Weights of a small sound classifier: adamw at rate 0.0041.
Rows from block 13 of a small sound classifier, named by matrix and row number. Rows with one number belong to one channel. Each number is 128 + 32 x the weight over its row's rms, rounded and kept within 0 to 255. All counts start at 0.
After each channel's rows are labels from the 100 clips, of 14848, where the channel reaches its highest value: "top examples" is what is common among them. Only what is clearly more common there than usual is listed. The data: synthesized solo parts of chorales (CocoChorales).
# convs1: first pointwise conv (model.blocks.13.convs.1.weight, 288x288x1), inputs 192-287
# convs3: second pointwise conv (model.blocks.13.convs.3.weight, 288x288x1, transposed), outputs 192-287

convs1.129 [131 128 128 128 128 189 128 128 128 128 192 128 128 255 128 128 128 128 128 128 128  20 128 128 255 128 128 128  72 128 128 128 128 128  52 128 128 128 132 128 128 102 128  55 185 128 128 128 167 128 128 187 128 128 128 128 128 128 128 128 128 128 128 128 172 128 128 136 128 128 128 128 128 128 142 178 128 128 128 128 128 128  77  22 128 128 128 128 128 128 128 128 128 128 128 128]
convs3.129 [128 214 128 128 128 128 128 128 128 128 128 128  50 128 128 128 128 128 128 128  45 128 128 134 128 128 128 255 128 128 128 128 128 128 128 128 128 128 128 128 128 128 128 128 128 128 128 192 128 128 128 128  53 156 194 128 128  89   0 128 128   6 128 128 128 128 147 128 128 128 128  71 128 128 128 128 128 128 128 128 128 128 128 128 128 128 128 128 128 128 128 128 128 128 128 128]
top examples: violin; note C#5; note F#5; note G5

convs1.271 [128 128 128 128 128 128 153 128 128  71 124 128 128 255 128 145 148 131 128 128 128  94 128 132 248 128 128 128 128 128 128 102 128 128 128 128 128  79 128 128 128 135 128 128 215 128 128 128 128 128 128 128 128 111 128 128 128 128 128 128 128 157  57  95 183 128 115 128 128 128 128 128 128 128 128 128 128 114 128 128 125 128 128  72 117 196 162 154 128 128 128 128 232 216 128 160]
convs3.271 [128 128 196 128 128 128 128   7 164 128  79 128 128 128 128  49 102 128 128 128 128 128 128 128 128 128 136 128 128 149 128 128 128  29  91 163 128  97 138 128 139 128 139 158 128 128 142 128 128 128 128 128 128 128 128 128 128 128 105  91 128 220  84 128 128  99  65 128 255 128 128 224 110 156 128 149 128 128 128 128 128 128 128 128 129 128 102 128 119 152 130 128 128 199 128 128]
top examples: violin; note C#5; note F#5; note G5

convs1.136 [128 135 128 128 109 150  81 128 128 128   0 128 128 128 128  87 128 128 128 128 103 128 128 128  19 128 128 128 169 128 128 128  67 128 128 128 128 128  88  86 138  92 128 128 128 128 128 141 128 128 128 128 155 128 128 128  94 128 128 117 128 121 128 128 128 128 128 128 128 128 104 128 128 128 128 128 143 128 128 128 128 166  91 233 128 128 165 128 128 161 128 128 128 128 128 197]
convs3.136 [128 128 128 128 128 128 128 105 240 200  62 128 128 128 128 128 128 128 128 128 217 128 132 128 128  96 176 192 128 128 134 128 128 128 153  48 128 128 176 169 128 128 140 177 128 128 128 207 154 129 128 128 128 141 128 128 128 170 128 128  55 128 128 128 128 128 128 128 128 228  61 128 139 128 194 128 128 200 122 150 128 128 128 128 128 128 152 128 128 128   0 128 128 128 155 128]
top examples: trombone; note F#4; note F4; note E4

convs1.130 [128  48 128 128 128 128 128 128 128 165 128 128 128 255 121 128 128 128 128 128 128  14 129 128 255 128 128 128 128 128 135 128 128 128 128 128 128 128 128 128 118 128 128 128 195 128 127 128 128 128 128 128 128 128 209 128 128 128 128 128 128 128 128 128 128 128 128 128 135 128 128 128 128  79 128 128 101 128 128 128 153 128 128 128 128 102 128  84 157 128 128 128 161 106 128 128]
convs3.130 [255 128 128 128 128 128 128 128 128 128 128 128 193 149 128 199 128 128 128 128 110 128 128 255 178 128 128 128 128 128 128 165 129 128 159 128 128 171 128 128 128 128 128 128 111 128 128 151 128 128  84 128 128 183 128 128 128 128 128 128 128 128 128 128 128 128 128 225 128  72 128 128 127 128 128 128 122 128 128 128 128 128 183 128 128 128 128  74 128 159 128 128 128 128 128 107]
top examples: violin; note C#5; note F#5; note G5

convs1.18 [128 121 128 116 125 128  75 128 128 128  17 128 128  25 128 128 128 128 128 128 128 254 157 128   0 145  92 128 128 128 128 128 133 132 137 128 143 128 128 128 113 158 128 109  29 183 128 198 128 109 122 128 128 128  76 128 128 128 128 150 128 128 139 145 128 172 128 158 128 128 128 128 137 109 128 118 128 128 128 128 128 255 128 208 128 128 162 128 128 128 162 128 128 128  97 150]
convs3.18 [128  62 128  74 128 128 128  92 188 176 128 128 128 128 128 128 128  92 128 128 185 128 184 152 128  66 148 128 166 128 122  92 128  62  92  73 128 128 128 128 128 128 128 165 137 128 128 179 128 128 128 128 128 146 249 114 128 152 129 128 128  94   0 146 185 128 128 158 200 145  74 160  73 128 144 128 128 128  88 128 171 209 128 219 128 153 207 135 128 158 128  97 128 144 128 128]
top examples: oboe; cello; note C5; note A#4

convs1.95 [128 128 119  15 128 128 116 128  64 128 128 128 128 255 128 128 128 128 128 128 128  33  85 117 224 128 128 128 128 128 128 128 128 128 128 128 128 128 128 122 128 128 128 128 156 128 128 128 128 128 173 128 128 128 220  83 128 128 128 128 128 128 106 128 128 128 128 128 127 123 128 128 128 128 128 128 128 195 128 128 128 153 158  77 128 235 128 139 128 128 170  96 179 128 128 128]
convs3.95 [174 174 120 128 128 142 128 178 128 146 150 115 159 157 141 184 134 213  83 112 128 128 128 195 128 128  87 142 128 128 128 155 148 152 201 106 128 142  84 121 110 128 128 104 136 174  94 135 156  67 116 128 128 187 128 174 128 152 117 128 187 128 128 128 128 128 173 128 108 128  99 100 107  79 122 128 147 155 110 128 186 128 175 128  80  53 180  86 170 128 150 154 128  80 128  76]
top examples: violin; note C#5; note F#5; note G5

convs1.217 [128 122 128 118 128 128  32 128   0 128  65 128 166 128 128 128 115 128 128 128  55 209 155 128  71 128 101 128 128 128 128 128 124  85 128 128 128 128 128 128 128 142 136  65 128 128 128 115 128 128 128  97  16 128 128 128 128 128 176  64 114 128 128 128 128 128 138 128 128 128 161 128 128 128 128 128 125 128 125 128 113 211 153 185 156 128 128 117 128 128 128 137 128 108 119 128]
convs3.217 [ 82 128 109 111  26  94 128 135 128 128 128  70 128 128 136 122 172 128 137 128 128 128 118 142 128 128 128 128 128 103 128 139 140 128 128 128 128 128 160 128 128 128  40  93 128  58 105  30  56 115 128 128 128  87 128 128 107 128 128  77 128  87 120 128   6  73 128 128  63 128 128  59 177 129 128 128 128 128 128 128 132 193 128 128  54 128 128 128 128 128 128 128 146  88 128 128]
top examples: clarinet; note C#4; note E4; saxophone

convs1.58 [128 128 128 128 148 181 245  72  25 128 182 123 128 128 128 102 128 128 236 128 129 128 128  84 255 120 146 128 128 128 128 128 128 128 128 146 128 128 121 128 132 128 128 128 128 128 126 128 128 121 128 111 128 128 128 128 128 128 128 128 128 128 128 128  46 128 128 128 128 128 128 128 128 128 128 128 128 128 128 128 128  19 128  25 128  96 128 128 128 128 159 177 247 128 128 128]
convs3.58 [128 128 193 128 186  83 199  77 164 128 128 156 128 128 128  89 128 128 128  81 128 128 128 128 128 128 128 128 128 212 128 100  56  42 128 128 140 128 103 128 128 143 126 128 183 128 128 128 128 120 128 113 128 128 106 128 135 128 128 128 128 128 128 128 128  82  51 128 128 128 128 128 128 126 128 128 128 128 128 128 170 168 128 128 128 128 128 234 115 106 128  81 184 128 128 128]
top examples: violin; note C#5; note F#5; note G5

convs1.206 [128 128 128 128 169 138 131 128 128 128  45 154 128  52 128 128 128 128 128 128 128 254 128 128   0 128 128 128 128  62 128 128  67 128 128 128 133 232 128 128 114 128 128 128 128 128 128 128 220  66 162 128 128 165 107 128 128 128 128 128 128 128 128 128 128 128 128 128 134 128 111 142  87 128 128 128 128 128 128 128 128 128 128 192 128 128 128 128 128 128 134 128 128 128 128 128]
convs3.206 [129 128 128 128 128 128 130 128 128 116 128  41 128  71 128 128 128 128  70 148 128 128  80 128  58 128 128 128 128 128 128 128 128 128 128 128 128 128 121 128 128 128 128  83  61 128 128 128 130 164 128 128 128 128 128 128 128 128   0  96 128 128 128 128 128 128 128 128 128  51 128 128 128 128 128 128 128 128 128 128 128 164 128 128 128 128 128 128 128 128 128 128  36 128 128 128]
top examples: tuba; oboe; note B3

convs1.6 [128 128 128 128 128 128 193 155 128 128 128 139 128 255 128 128 128 128 226 128 128 129  75 146 116  11 154 128 128 128  64 128 128 212 128 128 128 128 128 128 128 128 128 128 128 128 106 134 128 128 106 128 128 128 160 128 128 193 128 128 128 128 128 128 136  34 128 128 128 112 128 128 234 128 128 180 158 128 128 152 128 128 128 100 128  96 128 128 128 128 128 128 128 128 128 128]
convs3.6 [ 68  66 119 128 128  70 153 128  97  56 128 128 128 128  53  89  50 128 128 128 119 128 128  94 128 128 128  64 128 128 128 128  81 128 128 175 128 128 128 128 128 128 128 128 147 128 128  85 115 128  74  97 128  39 128 128 128  75 128 128 128 153 128 128 128 104 114 128 128  63 121 128 128 128  60 128 128  79 128 150 100 128 128 198 128 128 128 128 128 128 128 128 180 128 128 235]
top examples: violin; note C#5; note F#5; note G5

convs1.62 [128  17 127 104 128 128 108 128 128 128  98 128 128 128 128 126 128 128 128 128 123 160 128 138 110 146 128 128 128 128 128 128 134 128 128 128 117  54 128 128 128 169 128 128 134 128 128 128 138 128  97 128 128 128 128 158 128  98 106   8 143 128 128 195 128 128 128 128 128 128 128 128 128 140 168  38 128 128 121 128 135 164 128 166 128 128 128 128 128 128 128 128 128 147 111 128]
convs3.62 [128 128  96 128 128  49 128 146  27 128 128  55 128 128 141 128 128  99  99 128 128 118 128 128 128 128 128 128 128 128 120 128 128 128 128 128 128 128 128 128 128 128  43 128 161  96 121   0 128 141 128  67 128 128 144 128 128 128 128  33 128 102 128 128  35  64 128 128 112 174 125 128 128 136 128  14 128 128 128 128 128 128 128 128  36  96 128 128 128 128 128 128 128 112 128 120]
top examples: clarinet

convs1.23 [128 128 128 147 156 128 128 128 128 112  24 100 128 128 128 128 128 128 140  85 108 255 128 128   0 128 110 128 128 119 127 136 128 128 132 134 125 128 128 128 128 133 128 128 128  88 129  62 128 128 128 128 128 128 128  81 128 109 128 181 128 128 131 159 118  98 128 139 191 128 128 146 128 128 128 104 128 128 128 128  99 128 155 206 128 128 123 182 153 151 175  91 128 167  91 128]
convs3.23 [128 128 198 128  98  98 128  56 128 128  68 128 128 128 128 128 128  74 128 113 128 128 132 130 128 128 149  82 132 116 128 128 128 128 183 159 128 128 128  62  96 128 128 128  96 128 113 166  55  39  80 128 128 128 128 128  66 136 128  76 149 168 111 149 128 128  96 111 128 195 135 128 161 123 128  31 128  44 105  86 128 128 160 223  58 128  96 128 128 128 181 128 128 128  33 128]
top examples: tuba; note G3; note E3; note A3

convs1.34 [128 128 128 128 128 128 157 162 128 128   0 152 128 128 128 128 118 128 128 128 128 253 128 128  50 120 128 128 125 141 128 128  79 146 128 128 128 128 185 128 128 128 128 128 128 128 128 128 128 128 128 128 128 128 128  88 128 128 128 128 128 128  92 128 128 128 128 128 128 128 128 128 113 128 128 128 128 128 128 128 128 220 128 128 128 128 128 128 128 128 128  70 128 128  79 128]
convs3.34 [128 128 128 128 128 128 128 128 128 128 128 128 128 128 128 128 128 128 143 128 128 128 128 128 128 128 128 128 128 128 128 128 128 128 172 128 128 128 117 128 128 128  72 128 173 139 128 128 128 147 128 128 128 128 128 128 128 128 128 128 128 128 128 128 128 157 128 255 128 128 128 128 128 128 128 199  42 128 128 128 128 128 128 128 128 128 128 128 128 128 128 116 128 128 128 128]
top examples: tuba; note G3; note D3; note F3

convs1.204 [128 128 128 183 128 156 128 180 128 128   0 128 128 128 128 128 208  97 128 163 184 255 128 128 128 128 143 109 128 128 128 128 155 128 128 128 128 128 128 128 128 128 128 180 130 105 128 112 144 128 151 128 128 128 128 128 128 147 128 128  59 117 127 128 128 128 128 128 121 138 114 162 128 186 128 128 128 128 128 128 128 160 128 173 128 128  70 101 128 163 128 128 128 128 128 128]
convs3.204 [128 128 128 128 128 128 128 128  41 128 137 128 112 128 128   8  25 128 128 128 128 128 128 128 128  96 128 128 128  33 128 123 128 115 128 128 128 128 103 128 128 128 171 128 128 128 128 100 128 128 128 160  39 128 128 128 128 117 128 128 128 128 128 128 128 128 128 128 128 128 128 128 128 128  19 128 128 128 128 128 128 128 128 128 128 128 160 128 128 128 128 128 128 128 128 158]
top examples: oboe; note C5; note A#4; note G#4

convs1.261 [128 128 128 128 128 128 125 128 128 111  29 128  56  79 128 128 128 128 128 128 128 255 128 128   2 128 139 128 128 128 128 128 128 239 128 128 128 128 128 128 128 128  81 128 128 136 142 189 128 128 128 128 128 128 128 128 129 110 128 128 128 128 128 128 107 128 128 128 128 128 128 128 128 189 128 128 128 128 164  98 128 128  94 176 128 118 109  88 128 128 128 128 128 128 128 128]
convs3.261 [ 52 128 128 128 108 128 159 219  10  41 128 118 128 128 128 128 128 128 108  93  39 128 157 128 128 128 128 128 128 128  63 128 128 128 128 128 128 237 128  61 128 128 121 121 151 107 128 102  71 128 128 128 128  59 128 128 128  91 128 128 128 101 133 128 128 128 128 128   3 138 128 128 128 128 128 128 128 128 128 128 128 128 128 160 128 128 128 128 101 128 128 128 128 181 128 255]
top examples: viola; oboe; note D#4