{"n_mels": 64, "targets": ["instrument"], "lr": 0.0041, "beta2": 0.99, "lr_schedule": "wsd_sqrt", "warmup_steps": 180, "weight_decay": 0.2}
Rows from block 2 of a small sound classifier, named by matrix and row number. Rows with one number belong to one channel. Each number is 200 + 30 x the weight over its row's rms, rounded and kept within 0 to 999. All counts start at 0. After the name is the row's rms in percent of the matrix's.
After each channel's rows are labels from the 100 clips, of 14848, where the channel reaches its highest value: "top examples" is what is common among them; "lies over" is the class under the peak. Only what is clearly more common there than usual is listed. The data: synthesized solo parts of chorales (CocoChorales).
# convs1: first pointwise conv (model.blocks.2.convs.1.weight, 192x192x1), inputs 96-191
# convs3: second pointwise conv (model.blocks.2.convs.3.weight, 192x192x1, transposed), outputs 96-191

convs1.187,119,200,200,200,200,200,243,200,244,193,200,200,200,200,200,200,200,253,200,200,183,181,168,200,200,259,195,221,186,200,200,200,200,130,145,200,236,200,200,200,131,200,200,200,157,200,200,200,145,200,200,254,200,200,214,200,212,200,200,200,129,199,200,200,187,200,256,247,200,200,200,200,200,200,95,200,227,184,200,200,200,200,200,0,200,200,200,200,200,200,200,263,200,200,200,200,200
convs3.187,140,200,200,200,200,200,243,257,200,200,200,200,217,200,40,200,200,214,200,200,249,263,200,200,196,200,200,200,200,200,200,200,217,257,200,234,200,233,200,271,198,200,224,225,233,200,200,302,200,200,200,200,257,200,249,200,200,200,200,200,229,200,257,200,200,200,200,218,226,239,246,220,200,200,200,200,177,155,200,200,200,208,200,200,200,234,269,200,260,249,200,285,200,200,200,249,200
top examples: horn; trumpet; note B4
lies over: silence

convs1.145,096,158,171,200,200,209,99,174,200,200,224,200,200,200,200,200,200,191,200,200,200,221,200,167,200,200,200,200,200,200,302,200,200,84,200,200,150,200,200,200,200,190,200,200,321,200,200,200,176,200,214,236,200,200,200,200,200,200,200,177,158,200,200,232,251,301,200,174,200,200,191,200,200,200,200,211,200,166,193,200,200,200,200,200,200,200,290,200,200,200,200,145,79,200,200,150,267
convs3.145,060,200,200,200,186,212,200,200,200,200,182,183,200,200,200,200,200,200,200,200,200,200,200,249,200,170,200,63,200,200,200,200,200,200,200,200,200,200,200,200,128,200,200,200,200,136,200,200,200,200,157,200,200,200,200,96,245,200,200,76,200,200,200,200,200,298,200,200,244,200,200,200,316,200,200,200,200,200,200,200,200,200,200,200,200,200,200,200,200,200,170,200,200,200,200,200,200
top examples: violin; note C#5; note F#5
lies over: C#5; F#5

convs1.174,102,81,35,200,261,200,200,200,200,200,171,194,162,200,200,200,200,286,200,200,133,200,237,200,200,146,200,200,186,200,200,200,200,165,200,200,200,200,200,200,200,200,200,200,200,200,200,200,200,200,183,239,200,200,200,200,200,144,200,200,200,200,194,124,200,200,200,180,200,200,200,200,142,166,200,200,229,235,200,200,200,200,200,229,200,178,310,200,200,253,200,200,200,200,200,200,125
convs3.174,227,200,200,135,241,193,219,200,167,206,220,237,200,170,200,191,175,253,179,255,200,200,200,172,164,188,152,270,239,176,172,152,200,200,163,199,144,200,183,200,237,200,171,200,225,235,244,200,268,159,241,220,200,261,200,255,164,200,228,250,200,231,182,231,175,200,156,200,200,200,200,200,200,256,207,200,175,200,200,239,252,248,200,200,221,190,200,208,192,200,245,200,200,230,245,200,142
top examples: violin; note C#5
lies over: C#5

convs1.171,092,92,28,167,255,200,200,200,200,200,207,200,200,200,200,200,200,266,200,200,100,200,200,200,200,179,327,200,200,217,200,186,200,200,200,200,200,200,200,200,204,200,200,214,200,200,200,200,200,246,200,231,134,200,200,200,212,200,200,200,155,200,200,186,259,200,200,172,200,200,200,200,200,200,200,200,200,200,200,200,200,200,200,214,200,200,280,200,200,200,139,188,200,200,200,200,200
convs3.171,209,211,200,269,171,200,188,200,229,187,159,145,227,227,200,239,228,179,233,154,200,200,200,225,247,217,260,160,200,243,251,250,200,200,234,199,237,200,226,200,181,207,200,200,172,167,153,212,147,197,170,181,200,182,200,158,202,171,143,139,200,178,213,164,256,187,244,200,218,200,200,176,200,176,200,200,225,200,200,158,156,153,167,200,197,200,191,194,209,174,147,200,214,183,200,200,225
top examples: violin; note C#5
lies over: C#5

convs1.41,108,200,171,200,200,200,271,200,200,200,200,200,189,200,200,200,192,260,200,198,200,200,200,200,200,197,200,249,200,200,200,200,200,118,200,200,200,200,200,200,200,162,200,200,200,216,200,200,186,200,200,200,168,200,200,200,200,200,200,161,99,200,200,162,200,200,200,248,200,200,200,200,288,200,200,200,200,200,200,200,200,200,200,7,192,200,200,200,200,200,183,248,144,150,200,200,200
convs3.41,164,200,175,200,200,156,154,139,193,200,200,200,186,200,242,200,187,200,200,200,168,141,172,199,200,200,200,200,197,206,200,198,154,147,200,156,216,137,200,155,210,131,189,163,167,200,200,137,199,200,179,165,154,179,147,200,200,200,200,205,124,200,153,200,200,200,200,159,185,164,117,159,168,200,200,180,200,186,148,200,205,200,200,228,200,179,163,175,160,200,200,140,200,200,200,144,208
top examples: horn; trumpet
lies over: silence

convs1.71,114,200,172,200,200,200,212,200,154,200,200,186,155,200,200,200,200,200,200,200,200,200,191,200,158,200,200,200,200,200,200,215,200,200,200,200,200,55,200,200,200,200,200,200,200,200,200,200,244,200,200,136,200,200,186,200,200,200,200,200,170,255,200,200,200,200,200,200,176,200,200,200,315,112,197,197,278,215,221,200,203,200,179,200,200,166,64,200,200,200,200,200,200,253,200,200,222
convs3.71,082,129,340,200,200,200,200,182,187,200,200,200,240,200,200,200,229,252,259,200,200,256,224,200,200,200,200,200,218,200,200,232,185,233,200,219,200,200,200,200,220,297,200,280,254,200,221,200,200,200,237,283,200,200,223,200,200,223,200,200,244,200,287,200,200,200,200,232,267,200,259,200,251,200,200,200,200,273,200,200,200,200,200,200,241,219,263,200,239,200,200,191,200,200,200,181,200
top examples: horn; trumpet
lies over: silence

convs1.38,103,200,200,200,200,200,255,200,200,203,255,200,200,200,200,200,242,200,200,200,180,200,243,200,177,200,213,200,200,242,193,200,200,200,193,141,200,72,200,200,154,164,176,200,88,271,200,200,200,200,200,200,180,200,200,200,200,200,200,100,126,200,200,200,200,200,179,200,200,200,200,200,200,200,200,154,200,200,200,255,208,200,200,107,200,200,103,191,200,188,200,200,200,249,200,200,185
convs3.38,104,172,376,178,200,200,200,236,223,140,200,200,238,200,169,211,207,200,240,200,220,261,228,200,221,200,200,200,203,200,200,213,200,255,200,202,200,200,200,200,200,276,205,223,259,200,200,200,219,200,225,200,256,200,250,218,200,244,200,175,236,200,273,200,200,290,192,200,200,200,250,200,220,203,200,200,200,259,200,200,200,200,182,203,209,250,290,200,274,200,191,230,200,200,200,220,200
top examples: horn; trumpet; note B4
lies over: silence

convs1.4,085,200,23,200,200,218,200,200,166,200,206,200,200,260,200,200,200,233,200,200,200,170,200,200,200,213,300,200,216,238,200,200,200,185,200,200,200,200,200,200,200,250,238,200,200,200,200,186,200,200,200,221,200,200,200,200,200,76,200,200,200,268,200,200,200,200,200,176,200,200,200,200,171,200,200,200,200,203,200,181,200,167,204,242,200,200,323,200,98,191,121,200,200,200,200,200,200
convs3.4,142,146,200,102,209,165,200,200,140,200,222,241,168,193,204,147,200,200,168,254,200,200,200,200,200,200,127,242,237,155,134,200,200,200,168,206,170,200,187,214,233,200,151,200,234,200,244,200,264,200,213,228,200,181,200,269,200,224,278,248,200,200,200,262,200,205,174,200,200,206,200,238,200,213,200,200,200,200,200,219,255,200,238,200,246,200,196,200,200,200,257,200,200,200,224,200,175
top examples: violin; note C#5
lies over: C#5

convs1.55,099,200,175,200,289,200,203,200,176,200,200,200,185,190,200,200,200,200,200,200,139,200,200,250,200,225,200,200,200,160,200,185,200,200,184,200,218,200,216,200,167,200,200,200,200,200,200,200,200,200,200,357,157,200,218,251,200,200,200,248,200,200,200,200,200,200,200,176,200,173,193,228,200,200,106,200,200,200,200,200,200,200,176,200,128,177,270,200,200,200,200,168,200,132,200,200,200
convs3.55,108,113,200,93,274,200,200,200,200,213,200,200,200,97,184,200,200,200,200,200,200,200,200,200,170,200,132,197,200,200,200,200,239,200,153,200,200,236,141,200,200,200,110,200,200,200,200,200,283,200,200,215,200,200,200,200,200,200,200,200,200,200,167,200,195,207,121,200,200,200,200,200,200,200,200,198,179,200,200,200,221,243,200,200,200,200,172,200,174,229,238,157,95,200,200,200,136
top examples: violin; note C#5
lies over: C#5

convs1.8,115,200,200,200,200,200,256,200,200,200,200,200,200,255,200,200,200,204,213,196,191,200,200,201,200,200,200,224,200,200,200,200,192,113,200,200,284,99,200,200,200,200,193,200,159,200,191,231,200,158,204,200,200,200,172,200,200,200,200,200,105,200,191,199,200,200,146,200,209,200,200,200,200,94,144,200,194,238,200,200,200,200,200,97,200,200,134,200,175,200,231,256,200,200,200,200,200
convs3.8,127,173,323,200,200,267,233,205,196,200,211,200,239,195,167,200,223,223,260,200,254,267,285,200,207,261,200,198,221,200,200,221,196,229,200,208,188,161,219,241,183,200,214,236,244,200,205,200,200,200,227,246,257,200,223,200,178,234,200,151,248,193,262,200,204,200,200,238,248,200,262,200,204,209,200,200,200,253,287,200,202,215,200,218,205,200,277,200,236,217,200,238,200,233,200,221,200
top examples: horn; trumpet
lies over: silence

convs1.104,103,111,200,204,157,200,225,200,200,200,200,200,200,200,200,166,200,200,200,214,200,200,200,200,200,200,200,200,200,200,200,200,200,200,209,200,200,200,257,200,200,200,200,200,200,200,200,200,200,200,200,200,200,279,200,114,200,132,200,200,102,164,200,200,212,200,200,200,268,200,200,200,255,200,200,200,200,102,254,200,200,200,200,158,200,200,257,200,193,200,200,200,304,157,200,200,158
convs3.104,059,129,200,200,195,200,200,200,200,200,200,200,210,200,258,200,200,200,200,200,200,200,200,200,200,200,200,200,245,155,200,202,200,236,200,248,200,200,200,200,200,249,200,280,200,200,200,225,200,200,173,200,237,200,200,200,94,86,200,232,200,200,200,200,230,256,160,200,236,200,200,200,200,200,200,200,200,299,245,200,200,200,154,200,187,200,200,200,200,200,200,200,200,241,200,158,200
top examples: violin; note F#5; note C#5; note G5
lies over: F#5; C#5

convs1.78,105,200,200,172,200,205,227,200,200,193,200,200,176,200,200,200,200,221,200,200,140,200,200,200,200,159,200,203,198,200,200,200,225,200,200,200,200,116,200,224,200,200,200,200,132,200,200,200,194,200,200,200,155,186,200,200,200,200,200,155,149,200,200,200,200,200,200,265,200,200,232,156,338,200,200,200,200,200,200,200,200,200,200,93,200,200,152,200,165,200,200,200,200,182,200,200,200
convs3.78,159,200,127,201,200,141,173,138,200,200,200,200,174,220,226,200,175,200,200,200,200,160,145,200,200,159,192,200,200,207,200,192,179,156,190,132,200,165,189,200,200,200,181,112,200,200,199,158,193,200,175,200,200,200,123,200,200,161,200,207,148,196,152,200,200,165,200,200,162,167,200,160,126,182,200,66,200,144,174,200,200,200,200,228,200,153,114,159,139,175,200,200,200,185,200,133,200
top examples: horn; trumpet; note B4
lies over: silence

convs1.62,099,115,132,200,176,200,278,200,200,200,143,200,200,200,200,200,137,200,208,178,196,200,200,111,200,200,200,175,200,200,200,200,200,93,212,200,200,200,217,200,200,217,200,148,200,200,200,200,200,200,200,200,200,255,190,308,186,200,200,200,82,200,200,200,200,200,200,200,200,200,200,200,200,200,195,200,200,200,200,200,200,200,270,135,200,243,200,200,200,200,200,180,200,200,201,188,200
convs3.62,045,200,200,200,200,220,227,169,200,249,200,200,269,200,196,200,200,200,273,200,200,231,200,200,108,200,200,200,200,200,239,197,202,200,200,200,200,158,200,200,200,234,200,275,200,200,200,200,200,200,200,200,248,200,200,200,95,200,230,200,160,200,177,200,200,200,200,204,200,200,302,200,200,200,237,200,200,266,271,200,200,200,200,177,268,200,200,183,200,200,200,200,200,212,200,232,200
top examples: violin; note C#5
lies over: C#5

convs1.138,112,229,200,200,97,200,208,267,205,182,246,200,200,200,200,200,200,196,200,213,200,200,200,200,200,200,200,195,200,200,200,233,200,103,200,200,200,200,200,200,200,184,200,197,118,250,200,200,121,200,200,200,200,193,200,200,200,200,160,200,180,200,200,200,200,200,200,239,200,200,200,200,305,131,200,200,200,200,243,200,219,200,195,20,210,200,200,200,200,200,200,268,191,158,321,200,200
convs3.138,114,200,200,200,200,200,242,241,200,200,200,200,223,200,54,200,230,200,214,200,276,244,200,200,194,200,200,200,200,200,200,219,205,200,200,200,200,200,200,281,200,200,235,200,231,180,200,310,200,200,200,200,200,200,262,200,200,200,200,200,200,200,254,200,185,200,200,216,231,260,181,200,200,200,200,200,152,200,264,200,200,213,200,200,200,258,314,200,250,242,162,244,204,200,193,206,159
top examples: horn; trumpet; note B4
lies over: silence